Weights of a small encoder-decoder audio transcriber: encoder arch transformer, batches of 64.
Rows from block 3 of the audio encoder, named by matrix and row number. Rows with one number belong to one neuron. Each number is 128 + 32 x the weight over its row's rms, rounded and kept within 0 to 255. All counts start at 0. Numbers have three digits each. After the name is the row's rms in percent of the matrix's.
# fc1: MLP up (encoder.blocks.3.mlp.fc1.weight, 512x128), inputs 0-127
# fc2: MLP down (encoder.blocks.3.mlp.fc2.weight, 128x512, transposed), outputs 0-127
fc1.76 105:149146060087121107150139106132122137169127097113119171146099080031141164124094109137106153149134127097132116192098152159052133125104111096148130096127232119105157108110129132121103193085122106106129126084123110156112175184125180112097114098164118178183111108127097168115083114084117152220069156113143128157122127152140124138161159155147157146063148131128155145052118121162136133119090
fc2.76 141:105118099150139110102161157157118171134112121131046182199125117133100151119151160066143137120152145105098165120150078129112128106129101110044054112060185121151183106139061144154145136149157150156102097114130175128125124149142164078047141114150157142144115082180099202118090178139147150143104137156141121172146105142123112136128078133141094121135187086053096135071149124127138123108147
fc1.77 113:167182183119085124165178110115125166211140125119074169073144169156181116124072138150156100093079135127168103137091204131042120099158137164136109104137096170092143102129176136120119151153143141121140123047075118106152162120108160090128131147128094093105150112137135065149157159102091103100128096150160166084162166121114179164067121122111086132129129154169099095080177129119132137110117
fc2.77 092:163120078087106132123146140167134136149183073115084139129081109155151133084144076111096159146151138163202118078125106063109104132215104148123116174154102100096071154135170115111171134141158098140078130152076103084122100090166126157143126125186131129109135106105129114174146212172095136109177110127134179180139181117125137145061109122129132108111078153153091167108119176174117124104181
fc1.78 100:139138116096125083099107126122124127147103144119142168112153121094121150139087217119148133116112117126195162130119124132035112140194180125086126092041108201179126133129139103063157089082085149122103117139139135133084134153101064170100148119135091100182095100108147118100139108116153122140151102128143089149107096185086122196108125088148134117076135158211170100084070135133131125122125
fc2.78 092:169152074105084115113201104125162134118129154114057112115093141183128205139147134159049142121143119151118129102132144137149150177128131112179111151139108168107091115149127078170063190165092128112163124176087079110144208068113162181079127117152109122152095119092092143116150151144162176082159135097134105141091164120122169141151088151144109086103124133081102094107137144068176095145123
fc1.79 093:085142093110133162113143156087171141127113086106142149165158129135133146111138080174143194106079077105099127115161130157097182159092129121161122139122218107123095137141088101078112131107056131160128118105085100159150091116108140123166148139151122140090125116111076192124180082122176127106176096121153184073150089146196155111148105138173150151117107144172089097113119144043089089091075
fc2.79 096:149136107139147135103111168144100144122143165115084127095117133069120079159127110054164073144088196104115113164134091142165091068149164133132158147151125119163155158148108141168133121079109159089094126166167069105152117084138142144169149103130190124158159156145140116082124145129105086100113168181093127084115147073187066102099137111140129087146157125052165136112137180229109152152153
fc1.80 092:132119216155065149063152111094145138108147125135065152154150080108169147151144127148153141148116119171072056085084105079099059125108141078136105093138125157110082151141141123155114165127139123158181114110094083148121082078145097069136144166115166122197129126094136129131112085140141116135094090126148133147212143120113067160109132129149169133134084152143079121115189089182119113145081
fc2.80 104:061128106114141150136157067174148131133090121071135083164121186183153063151131095151150107121102100029178130137081100120142101160100131109139093124099131151123146136144148125090178118142100140097137185142107154189078138136181166201117134103108156124079132121124062116132078114146141188149099103204132156137103086074080116148130163136105104126097174135133162178104143113129121138171133
fc1.81 116:165106153111132186129139077189098149102117081125148103127139104119172118113112176098106129116107121137146160123044183150164080193092122131097163155151185132130120110147157165154177075104120126151125172093116105196166119085183098145140162127091091103122142132075091113101124144159106050138159197179119170136132115176128093102143104153161161068152188115099139136147156128145105064145112
fc2.81 072:114127143107128116132128097097155138114142070125199114106161119149078089085112153112158181151165040173094142135091161171157094156114149195069082158108151084147105090151095163077117139142069120171153126166115094115106155110125163129179111131078133126110101128102227123150101159126139110151121143148150121091151122203139141139162159056146080109124218110101142097141124133133147109140132
fc1.82 096:129105101143157144194113207137159123117141157108076106185072180098134181105088122168156092160139108086208057101082083177159121095136109164169123130097099126132135160021139197104122121093163152158153167110116147184136118138104161103105139085149189088103135131126084081111139121135080101119096129162119151113101093129134106098114097141110105121124100115166105121122130140139160175096136
fc2.82 102:103152134158170166114111120135144111124161118089134135086118110131139127203134139095113163132170123151097170159183121093085146145118154125117104128129129131163150097123156179099153143138087077135192085121127155158089108149105190130105110120114122119133122076177157154099147113151084110127116144131141124112156166118191090156067088096104127006092125069081100150125198101161100206063156
fc1.83 102:191112098159118105110178136091157139108138151106136121072104121143173089141158126161133082099129147170153114081144130095087124126136168153109108070076138141130104096110118133167114099050180081135164112127137158121116115077149104140183110161139077100161139091097190182163131131077149137107132117079158139109159130143154112083147115128113139087071122095111255091135121116083162127170083
fc2.83 109:126147166158101129152131199127149146148169083095145138131119187126087104163143136111106126113151087113154152146150135059090111190176135197153180115163110148171120094112108137142095101101168137124141101123137123121167093186066136138087124091145068170141146112163123139116157069101114060152053182113117094124153149121080139158141170098114139090083127174122117164094116073079068190117111
fc1.84 106:150168110178104103168134145122115120140105155164135087153198102063154119120077108123133084051136133037084105134124120143131189174131104082182104081164144201073107131152148157150125154145081129186080116096139137090227152107145105105147126088098151135132117125172148154177121137145109108100120075121139122083152114105103112184134132108102118098075072091100114111134107097149135131134111
fc2.84 125:102163065137123146145109045107127110079179169136173164157041178154143106130161113162105140149094100159129113152152120168130059127173131128152141168166163125096192106105158153165160174063122161135104098118105097065079091122086149129115099106112108120158129121117125130162133097111132118146130186155172087051067120115155142207142105152102144147155105131155106112129158134098095168087120
fc1.85 098:131176137162094137094116167086092075145107129098097165104117097112147199113120160119155129135154176118130120120143116153157098127116174230097125058094179151072084133126117134168132088147151179148110076176156088123093082171135145167118121143133077121127102104145124153187118133154148152122162085164157105112066075104135151133066151104114099147161150134169130056067128160123106174144093
fc2.85 115:159119103104191146100132089158153163122174134155098110104067153171088100185134094133128136112142104133195158160106134118115158146148091107127140180191114104061138122167174066105074143136110086132093127151175129109148146083129155159142124103147160122107096146085068086084198093115108094138121120139102136144087188154138164082151095118135094079121164165082124164108131126130199149158202
fc1.86 091:092140097154124122216127185092164196100121152122115124095183099201109101173157151129030145089110117121101127143129122116066126142114090111100138143093146136134092115106131140107154120122125099144122197089149155087145077134109114120111122174103103080159061106173142105056127135089189091073157118090145161125171112096127182139133137079125125123084157185088098140131120099157143138167134
fc2.86 092:157174145135133178104151143158056168106094086125080142093102125090168176117117047172155103084148088116107113120112133160126108062069158126146125113135090127177089131111114170094165130127130147132129176182112155107157155156112101111183149080165146108132101091157109122155205111121089125158109131127143116206167118157091089123153158130144112090113109121204153145127156038150096118117084
fc1.87 102:196131179136078146123235124055105190150183131108137111120143167128113150127106101071151169117077122152157108084163169156075157129135188145123103179089133170095152159160102143105151153132101189111113152079091147085124144087104136121094161110129117111123140140174129099150107125167109112105120102129090134127164148151149094090130114165151119152068145130192096080088177085095107120133077
fc2.87 053:121125114138134100179160127107133149156093121122077062091160103085160145139119165158107147123111110129114155128138219099110111132157146138156092127127126143152098176099143180121110152045088124156112108105172106139134129073163155129121168117155140085114058192134126138116158181214094091119222099113077105144180149108126093086106146109158139082190121079116152157124141134122108121197117
fc1.88 092:145146130133096084142110102158188055127088123161075167160157152059159105136161159035123132171081132080111120139096109144148078129063122162086100132158149091153128120138123114181122128116168106075112107101121099186062128130140114140199129135160139073151159100087180128120105162168128182154142164152117107135095094083139121136123184114184127095100169119078153119135083143142166124152135
fc2.88 103:155145140128179235112139072128138165137126143124068099112096164145117142125145121102136158097126085130152171098086092147110182170169167162124078148125103127112088109160167081122119089058144093103141118168159147128155194087122107116145179100106131079084085151168140141146086130109158166108123133186092094140193171169108146150162108077101107127144112159152123120176196071090112111128125
fc1.89 107:151192111124156128148131150108106068125141130135121116077132089107114118125106132140172186184108104052146115106164080155113148170110123140170110132068114142189151116158157137103130168155153096104125113091186098107118134065143138110077116135199110104185126165152126156113165149134093169195195102105120180136115092104180071107173109046151089139157083114122153084106103115104092110112111
fc2.89 088:206079120106132102146179127174069165092156103113105184134113136165096134143123138121082101134116088123125147183150183122111148111147123166133156131063087120100141121169122091061165149121086101128115163128165075192099154141133089129138129134173161139157142113123134137051200152111166138134120152145174098121149129072193071113201057110106135134132137138128156083096117113154072126089129
fc1.90 104:175136133167120126146132097113117182092119079126157154154140126147170084155107139108133123089140140113083103091127120135125152152073156158127075109105140100125085145174122230124146153071087077113115109092133143186199147139075160147058111147053109153057143143112097153107109142143109129158142142163096149129144195171053152143113097141113169147177123087161136153138150138091174119188140
fc2.90 101:173169141156108209148096138118113113126121173136113164122106114145162116095171131097151192121147134161140125161109112095192129177140113142075169082095135162129102140129110144144125104138111105131107092144147116105130141080074206076113151138117135143086087084177108065157213131165143145094136129113115047053132154131169093166132116134147112120143187124169102185115150164068103123071126
fc1.91 101:121096163118131106127125143188133145164077132153126092139138184167166126150110139153092174154102105107171062142156130088144088157143139118094123181148137124096123098112140111147150027114166116124195149169124096092129083118108091115154175119088131051189119101164151139132148135075131171053179130107115141076061108198162146156130092084125121093165114122115136107095093146096171146163131
fc2.91 114:150114129150151180064169166110137193092132132193139145194114083130108197131156149111144092097130157145137142097150154143121112093161143119117071101140147160099167144132061128120076147116080152111111126082067114144152145159098134145091131162114158147132108116101094100169141113178131175172092142136168099160075179150162108128085197153151103145090062128132115115146134061111048119081152
fc1.92 090:147138121117148089133110161131141160125134159101167087110041076129143114140145115207201158138136159114102136143175125102079124096086071115203110098124125128095173083158147208156128202109138165124136095109122118127152108130145070097133144162111090124169120141171140146131077126104148082084135123156112164113174201135100113138141091205090196153118145111115104137149135090087162107109102
fc2.92 097:108102116122117194131144153146109150093096147141102172141157184184131130091099116086167126089125160136143118081110111156136154151155126119080107131156122080121117146050116119118090100147139128083126189155205137089130107095098145103121104115160160124130129121152120130094193138133166119129152133206159091149095136135147163141121087051087023097152161190161119112108178127057102135084164
fc1.93 096:126143119124138101057118126185135139100137117124141148103188150161205109146158168162144166198123101042115100100106142083076173173140108069154109145155140129172093119127142141125110135131198119130166140125136102102119129053116089069158076124186099165092118139134082161126128170115172083090069156158117124087153119174152129115146124045126135139112124121121111103143158122115117175098072
fc2.93 094:113128084169140161118152122168120101141086132146165147132135134178108118157096190119144101137122121117087142157039190181108161141097163118188124080132145124131124160091074118129152172162136126150157135164091088130067150068154171204161163130132088091129184148189092075141173113086088143138123102140096085133117063077113086135097085129101140141146100144140078096120143115161097150176152
fc1.94 104:099185122069130115073084129157170059108109135090115150143130179156135138089138158170153085105157165113148131079146186141142154126133098130123090106089151133175130150150146117112130150036096126161120147118125165176131113131140143130098126210124146116131120177135150140142200146118153067129143131109108060145099163096123073139105090174172107121100055094137151135158145168058124058161155
fc2.94 073:190137150154182162155130126113121137154135107168085134109172079098131153060121108155157110105127107074076088189092140148148120151162091183138125143116135137120109085113159132159110181134094100063147110149114141117151069108151155152193080126101161151107069098098078182162083155114136166146151115113079162094125088137063191094099111168106132181157126063104110162087158127144137163121111
fc1.95 107:104146117118136090132094149125163142171155160190169125105157091145074141109139111125143136107077145117100161110096128120094183190140098068152123151070137194153135033168137126171114089110120170134127098110113064152075101155102075136080092170132085088147148154071119146130146087111131173086095151126090082158147165125123159176146108176113150174115127124108090128104157170148201157161136
fc2.95 094:066118094090096143139094081130195165166156112107126072130152177100139080074184112111132132136142130149206101149082166150106143170102136169147161132180145116198128107192120112135187128159092138107115103126113161148139154106109087141055113090105152133112143118097130144160112124144146087154184177082134049130130125141156138099099117160101105177144105146162085128202107117187089130136158
fc1.96 091:118070139115131122114142111130100134162081098169145086186136127041162167109120138099117190108119163139084101108112163072142140100091087179151192159149157166109147139114155171110127088103093139174089117110138142150129093183130056128179169113135146152081130115098108161141125108134059109157065117113121184114150167145164115180167170084144133140111109121114193081155132130178109168130070
fc2.96 083:135061154176138162176174119156104104128168045158190104116131109198123150119107088201122137063087141080123097129130093150140145071079213107121131103159111065119145143139146101152171150156135149100143146127109123100139144136126178106137064134114098149086119196167127142146124159118141134127097137115143131139143112087086072162125106058112089178086089141135128125124120086090083142155168
fc1.97 092:126143087110120155171152093143100198103105139148164101098153083154145237107192121125125125135112117062089124114105111143128144164122114093092151083166139117136076102172177145179119166118138142170117084135185092065190137134151131098120121102107140195141111097115118074135151117081122101106097106147174129064151092167084065160125138128086170131097137129174147177112112153136111170142090
fc2.97 093:153162107153177172157128132108084128127119086150099181179069143129132100075103118097088143123092070118117100126096133122172115165163156127128174162093126126109089150086113144103156179160126086117128096150172132079110114131131185147122132098121111136121139151161125134150231177139063163117140126082155199133101099135157109140125080100079086116183137140105117062080199128135068087131163
fc1.98 096:131125172146162175129100143186095160157099139175118192155083132095112124116105085050065104083115175178125070113110127162130115160084102147105169080095130125145113125124185146116185100091131155125104132110172142228118128123110186124121128179158119132103132092076162091060156114089145157137148116124104127163150155129066148119167125138122100138155126101123140152148196114109097167156188
fc2.98 095:071233131147126117126175158081166151140130116154148108096142124171088125102139119116179162095147052111138178123140141113148077141182154172137070082149121159138156127092061141120098154160114139125138141125109107096078144157071127164080132163094152123089119112125111150147129141149114145133089109118148133130168085093181129175083083147105127155118184115109113082143121178166152060075053
fc1.99 100:094125127111103130119143096114132124160177106116114155114122075139087186074080147161178159145165131170100139135117163123153143097082076109115128182147167102141178125101158196112149132136122145122071110157136095132078159095178132190071110090084105172152165114154116105122134127137167139131071207120129139089091176081136120153182169140030130156139105080126092129129151064127140163094130
fc2.99 119:178139126098102097154101126152124124098151128154104125186087138151174164125080136099117136127181163111112140115092054109179082213177116164131130138066134157104166157064092133092126168111126111150088134172084133133173105102119122078111107075151102170099093156098142099149133078136073101081131128172135136118179133187120202090076127125157152162121058121122154121150073167118146155139134
fc1.100 100:147124132164118193132163117088152127143118054130193105089139069161125154101106172113130118126089134136137118097102149150097152142063075144149132073127091068130086153135185137069097086168131115200203207126129088089169106099128140149150159151166115180133111118147146112112141139101174140147130126096088131149107155123159105113099149155088153097146086174186111126127109136133153187069180
fc2.100 131:113136182114103145101070147120143108199107110153119144149100091159167174093154129092165112142100118101075172115132075062154164109136130118130156089098147090100170119178127123055151148184142136206105143095110092094116087180138127092102160184140138132158134130187085158124149162131183112067141126145105112149167153081118110153142114147109109111168153088175134075155192077176122143105107
fc1.101 095:135124150172079203108122124162072172111063101109105089166118169142132093156144159139119144121093111112070084129123139129178149128118123115143207148121155124122154144144138105108142095137048124158110102143124173164142181208134089194126170072145078091154113129152141148111121126136157088127120143116121147112165104129030075126151129187070119120099133130162092126171135136117075129147060
fc2.101 096:113124108165170117179078147145155114135111141102148125104140093083172145116126064143144109058082136118136163177047109161098153155114104100166156114139162147100136130183090127106124139116121139115094136131132161097104118124165116066133165156091168156096217178103131134210150126106140152141092149145114141163073119111166191112101101107146174177135151099128091113092038155144192130126091
fc1.102 088:123117191113212122146086090166119110155152103128146152143098141099135116129142057116138188114147121119178093122128109065183148122155117146109145111091154163146125116073173089137092191116109153142207176193122101089120144148138136129119115115141100092150064130178091113132116136140128119148118169143136150100084111050156138118123175098117137151109098100108107071145121128215144076084200
fc2.102 112:101111172152115227116135160127116106110094070147123134078109121043073089113078152107099107130075149205111104143143086144121141116146144180077155127129126202149091091123126154140138134179078176165149080144155115096100073124143148116137127141143163106116188150089130181141156151163089142126124092144123111144118099103110078154150091118144178152161111141071129109095116208116129093162111
fc1.103 082:085154093164132132136159133083117131101090103168132127159138133102152183116174150117174087166102110068090080093126081091136104106183195132152089189130123096109118108128103159097145120098171163089146095092150160142132086125129089077185082148133175093122149133158150150124098153062141106133101199113130148129202138132137122136106069119128139169122119099204109103170146090094081186136075
fc2.103 096:120111152124124149151195144127085119152103091125145113156139111128077095134121135196121151105077122152102145161135137134076176161054119145114125128098116203126077158079132134165117161203100202162095142125092060114063129115128118166127150156095137151126155128126132122103163100151099064129090086162120156100109122104086066122172127091133186149084121197122093132110089137196111113172157
fc1.104 106:150084089142149102124138119103116101050146139124055191132112086085116143122135176124123127122105091110177151114114079170096106167054184112143119114134112151164108137140158139139081143052089114097130126138096160117112136145185113139140196161123168120131077149140116131127121189155140152134142073100160188189131111132077162149079126165190120093151151129216155149074119162136131098100118
fc2.104 103:106091141109168089115088105137108074139169129107098148113128156154138070102171196135096153108197150148115136098069107136135171149104127104151094204150156129076117105124156119158161149106133089148155051190062175143121142164160152149067089079116113115153098121083130168138083091111096113132187128180115140183138158141134115130154127120173111172153088093131125195121122078165137083153117
fc1.105 092:068132097127087100065102108131202131117140139137159130126148108109113099129108124111183085125127120112132141103141118172198141143204109070167187146160115063097094121155142116148144161155108163086147137137102043176157136154133090061144158143150169129159096096156210147147126191105143060076148171118102151130131118163131048106150139118122146112144122128130089158174138109095102118101108
fc2.105 072:147141140048123120131122191157125111133178077133154172114141167142095148077174119119150050134179070066141108183185086150111140164099158125103107154076139134069119184119117108107125156119136142097145135109090127084110096141137125118132130117162114070171097125106113183136143130055123145092113178072144090079191184125149089132116143081100145093128094099146170170119098134153120178156128
fc1.106 110:146115175081085136117159085130136159141169112117109106126180151149113152156159173104150087131111109121144098115155187164110134084135151182100118175136124149098137195156113120133153053101130155112105135106094093143093185129145105059116106226130146113116139148152127078108146191108121187124114083124154155094137157135114149121147149110154126191122111153096085152121122080050197176067084
fc2.106 125:154098142094123123121155146109118083146127111108124085149108139106085138175125133212170149101102144174130164045172138120101147091150134143146090129114141129113086117094151168153113191074082176170104058086061133118099123142119095167118112146149191105095155159161122156179182223087103137138123099110114154146140102145111135138167195075124181157091107129100076137145153133151116145096148
fc1.107 102:129106130105146139112169107125156122147086103137127117177161129092066147123096161180156139133194138113101131086093200180177135094173099112081087139170212133141127145125092150135119116149134150178120092115088125175123163063125118118106149121136074100154158159095108069123128086147138142147106218133086110144117098117129162095162143103068130140155114117138077056079140039131098120126113
fc2.107 106:150151138087101134091124109192126138092163100143120099127166148160133140171104127161134131110225146108146096047121151140156158168170136100094168162167084098113166125083149102156166134087141155128127050170099121100079117121115088135115144098160137071181110157147146055107113164085098161104130131138122079199131196086130096137120129131188120133143098097127124126119211121089158116141160
fc1.108 099:130126109104115100124118151149084193103205141150089133110103129173149128110183101105141156153070124107063174091130165157180098159109144159130127167108171109138135080184099104111073043126065121165160161105132102167081101140146137092110170117145115135152097144126120147133069114100109145139122053109166095105072127127126116125141108139130135172145115078168164098057062150106116122161072
fc2.108 085:119166102148101147180139131111181125086093122122174168108181162126099081146150134130158085134157149087188057127155157111118097112129141120190132119127098153113165184128167141127075087177100141147101122133141114156135123132138100137120161107144120102119068116093163055143106077163079152053150171134068105161154170123107091107157195121088087107066158100147139124157076105096184159124169
fc1.109 097:098194130148139119055142110117098121186124108125179117170121158090125154124147202102142072141154134126156067126089120154171145122189108121073085063087189110139142113119136110146112123178167158161159158078113101178108079118102146089147110110132183111088192125120093142108075090178148144166130158154088087155164171124166125142116149141140156166090151099085115055138160140114105126096122
fc2.109 116:128069092113163144128098161181085148168151116142103158080160154118159111103121160163143168159104122137110175121115132085089112149104116118115095239157086098151097138102135172139154094019121191133112108130093179101112061133143134122104171155148131058132144132149154065152116160136071121110146128118156126129172168172124159142142131111123112117174121140135096146168127126078100115078202
fc1.110 098:139187123072177100088169085141120064106181196166128137078141116132127088111109163115117117143125166111119131081129154133160154139140130109229103126149159145132148166154109123104081160129163130112119094105095147137130078043126093079088141097203104142125102170162079165112091112093094185170124105114138167149119128092162097083078140136130133129155119109068103076121146183104130115118082
fc2.110 110:104145161136061163078188144083070136118102113172170143116102128170132151169136145157096163112121081147076141184172107155147128151106117125135134141129145071143181091180171083124048110138131117108084098142189147111147126045098098165120092100100133139134148153140114100124217142175119141106165134155151162112158122106170134153147092105102063113112132183114171116109133152109055098140122
fc1.111 098:071084079155059117160095109147175183118134150119122122121114101115151124122198120139173162134199132059153115102193119097128091200082151124069166116181152129173116131067130109114119081061142146111104128113110162131107165068163154138135158120094130112133124105165095126083107129119160082168114174084136113151154145064160118106135169164124176103176128130131161085132072150115101110149118
fc2.111 106:119085204123128122117167111136110073116113079117144101133153109100092122142060099149115121182109156168098141122136189117083086075155116109115139129073139114098158114185111139134161142096143205151115122200074106150155136134129123133133178108140203082127079157189130086163122151134105099139144131148136093118154146166140145195088084049124157209093098125147088146160136098136097122108149
fc1.112 105:088186140098107165132128057098108128129121123123112135131112145062100118184164160134134082098182168126104122138157122176162141105116132123126123118195104131139098174101105204152124095087132122103116117081183113078146129183057164120060070134119131150124127183186138164129139157096073071141177133092133065063079178142075102147152081128101138160127105142137136154108111123151122120146151
fc2.112 102:126136140104105127096092157206210177100123087117110123090121129179101167101178172152093136161057140169098173112116084145106136160147135103101141169159184172143122100143064194141161121131104119159082078135161135158073116118125180132148076147150139172099139092106134125156144133157145147142155136111129165046107116135143138148073197094109129099113138104166086171143095176115159147087132
fc1.113 105:095117117064183116085055125068157135157134182192084157129130132138112138180118150050157173113100174145126126093093126181099145084047112152101140139131131150145138168147095163115108091108148123130056124163084173134057139174129125096163116114178114107144116141138111166207123130078103068104137113156144161145155085114160136115149110097124097072176096116148147108104133109106157122141114
fc2.113 105:066132084104154134112078164174144096146154173194169154185118136153180164198123147126173166016129147133141120106061152104141121109120105084151145125161122132082117146120102151098175122123085069124137124168130178093142140153151134159168194097070095094102096154127096198126104106111174150099112112110103125161110164103160094128150174116100147147085116096122111157162149098096125155146131
fc1.114 102:091162147089152186184141121127124151120128103150085121136113123099171081095144118133167143105125158136126074118091139115135170135124217124167092149175146147140125158145155087124157105119119081085123158097088171146124151131112110107066068110117200108133140125125049080088120094140154148099198191125112162059056105088096173140127124103129165104150111126107148187120083150189139168114145
fc2.114 089:126155128097143145074158124100134145074136166090102111113097184184094126176163129109139153160153161208065136122103167138131114107162156124140129159130095137183106164160087125125162096095130165117174098147160145134140118148127136110116137157076169165144185142124126066137116099181145073085101147110068053128102133103126169113147139164129099126168161090114179132039115100119109127185050
fc1.115 097:125089164157084092116139162153081128099100109154136168187112139152161074140184142140148160129145110121165082127125116104133105119103136152073076113148088158109078122123138215094083126099117118166120092103165154168132150165062146090141135163075102106084123131120130147113116188134119095172135131115171108102155136072086155098089084140186141143132114105116123127091135128055176036199104
fc2.115 109:174136118157146120122101141153130115070115144126141119099140150141149155130208080136068154126130086153168145116123111124144109163075069131083128037115085137168133096099131168082129097122178118094095126112198141111124149121155166116129112191122147156161135117172058189140130138174168160142162121130184124120163101168129099091079157151068143076073146116118071193143091136133152167109090
fc1.116 099:125074103144128127174130120141108157137128114143124166100041108135127182100116114127118133061092094127166112193086118129129159206130076129143092150142132116083059120047185155152206139129091087090145140182114108157196116153134143125091126131114130121124100124112163094117167127151121131173146099099145138164158108175061142106174159102121155133099115170083146057097131163155156161089142
fc2.116 099:098152185118091136113129133136110109169100123146122192142192127122112127105159139113124122088115141132051099148133146164168190094109132065094182100158131165145180092189076144142116128126108069117169122137203124133075124144136171172188104128146086116180136243117109139057133104127113126097094097095189122086118146122122130118109142119169102141138184099128122096153125104098141097124096
fc1.117 097:163160116162096119184078129122071117188123126081147123153160158130138156103199180148155164116113149080095101132135151107146126162129131086180110103085122128156154164149155139081089100117075175103145093117164108209122179155150142100083136146140058125160116166156153137114148151138128115132141170147117128089073151177131201104122134138127152064114091118148123105097092166117074042180118
fc2.117 075:080100089112115185133080157089099114140113074150087164107115093121193104154180110153090135150130151173176100146118114099118141104121119102115139157114125125167162185219131103117136143109113132139040118157131168133123158083193096123136180131109174112136133129109162139105095099149167089102123136087072141126131072130083244141085166144159113145149146131166107128121147163123137122101058
fc1.118 095:067136115156096143139169147099152140097163065110113121123140147148120137164083129190132161212132074152131136155141134132067128117116119112098107145130118139108165140121172132053119105080110151105088104121164122066169098098135089113150131089136101111145105118149179119140122104079119136111143135174122093110139080122123130164201134138113073042100112127180211181206130070175126138093120
fc2.118 079:161094200128077148108101113121145127186078154142112116127181119120099135116169115119162105103105179163156087143153102114094119111155066153111203123141084100184166162136113113081047110121109172094086208149111179138132097115135114153108181157128119183070121110121104123097153110130134125155150123078148119124113094152084142166131152112169094099077110144134161070115154168054170107121165
fc1.119 098:116078136167150098139143102084173154176127117094051088173160074150117071119114147150135112152187087148162071090111121106141152123129141122116110221133181188138095102117125114148120124096131146115148128095164119160088096135106117130111098038159069103151133129115133133107150090126138126172129107139188171179100112080171073107128091126178132180175104170136167090127189113108093113134127
fc2.119 097:161130093144107134100133144150109068047168119159131120175090165162098127114129190140171159098182091166102190120104122160212141084093124148146153155158115192126146126160143084138123115182137158137102153170061105128124131178141168106124151121095108154132120152141094083097137129145111146139113111151113097141109090069202129110216144200141153105138124135078112077083108109117132111083110
fc1.120 104:148134138137142093134154106131145172100134114165151170186055165123132114103132145104107100138067079204175106097135133102177157141135099109131155101162117142108115169115117150064147145109048181107104114095165128136179097088127115091099130116143155135117116084125147093172099166155110086212117115168136120134147090164095085121155138099100167155055159186171109029125127132137094125140108
fc2.120 126:123156148177148126070110094114200108113153141151144107106196123101134127113187114137122115151122131052139134166113114184165142102131131104155138132131158177119155080130141070126125197073140133146142134136167182080123120133115180152158147186085146125182102134188157127155141156125102106066094081138143105131105177087145106158068129114157104114155105145042094121160035152134107116089116
fc1.121 084:114145152117092169106149106093197131109141203081144141142131148121099114159131127169145126160156092097109110097130117159149144169118122095090139128104124128072147134116105147124153047069091107127141071142139175131130122191121111168164084143053126188138116118061160090125093110162132141172109089093130100110140056100135197202092087114174101120080098118105112079135089109174119110144171
fc2.121 094:150143079154156075119107089192037043152160159154169147141079083161124140181108117114115144135125115103142163135141088153083120120170109105119122119081106084099108136049089160156080184162169107113093154128128137110163136110182132127134103118143141126141107141142061142090110131115157117137143106127115160106130143061191169189075174127104107118144112154115129071135127142078175107174090
fc1.122 097:113161056135155109151143088157157136126107162128115122102102083079129187126147130143071112112094109092163118075131128119132118123122111105123120047132122139108107114182159131172169133092116088087093110168115121113166083115132108126175113144149127160233106139132151119175132138115086068138089098151185154130197081102123187173103055195148185100114091127152125113095163142169100143117099
fc2.122 079:152175140172156182114134072076150143138196181080086141146079164191100051131137101124117164091120092122140129173098184203151112169135143106121130158121088149106103135092154101124150149140123129094115113101137148078111103149130135132138137129065144086157149119180190095145153101126131134103117174154102131164150154103165126094165141072104074144117180148146078111161148103078103045097134
fc1.123 103:104084135161104144095137166100086131131065083129140115170091090112133113102187116117145098121102165167110070096126124087131154186090164234141107099154082080119124139136163163125155156098141103117154111106140080163174148145073154176113152173090130173091141104090080139132116165126156154110130178110056088181103177123138124146155112153126106138081156149159111138112150126114216153085153
fc2.123 099:198106125132170170135117171124059074174063125193155166119100135109203099065154170056141171098131102158127151144105121112130132108153104148129168098073160152131146131099119113110101070162165111174087078129160095150136178101055156101106157143149154138113091146157124108109155152122128113129190078109163127082124166132161079104120102136074157099123180112092142146137095121130158099138108
fc1.124 110:108175100126149134106111156099125096161139104134143166154156107128147098160128121146092131084100170089104108106153115146136154160084135108162161115081154118183133137128175127103082166139074084118107101184133140140114166099169124155194043118181187159130191138170116100135107157075126163099162091165119119180083061162028093123091109177161159123092144106128155078121115110140148144105092
fc2.124 134:131145069085124142160090149107130084107115162072174083130191118148161140196139118175132124123129124115124148082069193128110077145094135134132134113170165125084112121114083128083103117176108128123131139173055104117130209113183132129155123102203087081202176196166133192157164155169159122061147131123123118140137093108143132145111110152123137097176101132147080144131113117141150120128100
fc1.125 091:108142117059136119067108211132098109115166109126132121113177106108111121161119082205079142177142176165154095151131143145138130138085180179167104119132115119157160177062117173127164125126104147141085102127095094135124098128142106183157081099122110141159132161140171129116119153096157052131163131222089107165108109099081088197124103140118106062122117109118154076143116109082129146108130
fc2.125 088:164108118087082115219196183094130121166133149065113132102187168148126141146060111078153128116141134163104154181080128171124136116142130132058155114171158095127046136148113136085132133129093156092123126096142179109152130091120128157107153132106131060143108137164148164111110072186151144140109177149108083118178098108084096153127127098141087127185115187125143122158146138121127097063147
fc1.126 096:129128105142185168101113123082184144120153099147168097125085179085145060093074114152117097161179119132086084157122145077193160141118107151095141101100098200116111135121109092137126136093131120112163120139139208114123132149115134119134121092109136128124143155145184115118067135124164078170131150133132162151112136110171149129145200159138141099115056137153153160033083102053155110175156
fc2.126 134:122056141131118080168098105142130125074129132096079110212109148090136169194124131121067200107114119109149228080094085080107078119110108164145199062102143107106110138163088106137112175130144101162151078151145162129107133161134104188083106163129154088118166138162114138135161145088138101096132125176131173159187135168156133145116173159121129137157086142130116140165132120134100128143126
fc1.127 099:080122140228078144094147164127089122086114090107184120119123153073102095152054139196140135128080122170148135181131129101114139194144169139120102142126117145105102164165171135153174148104079123101144147150151144091124138148164178122129152115098128155067108139146132139093130150040121054155171108128100139145114115125125108159123190106080147090138116096125162143181083098176098076119100
fc2.127 083:157165144148141128099118146130145128129088191134152126123161100105100108136142065078079155110178159107101104100137124123139160142166147089178141152114072086134125124150099166130110097180110085136043135140110096113097141173109127128097153146121144130184113173079090217146104130136125069080252118124113147132126197130121178152130114128200108095084074132171118136135106138121124151153140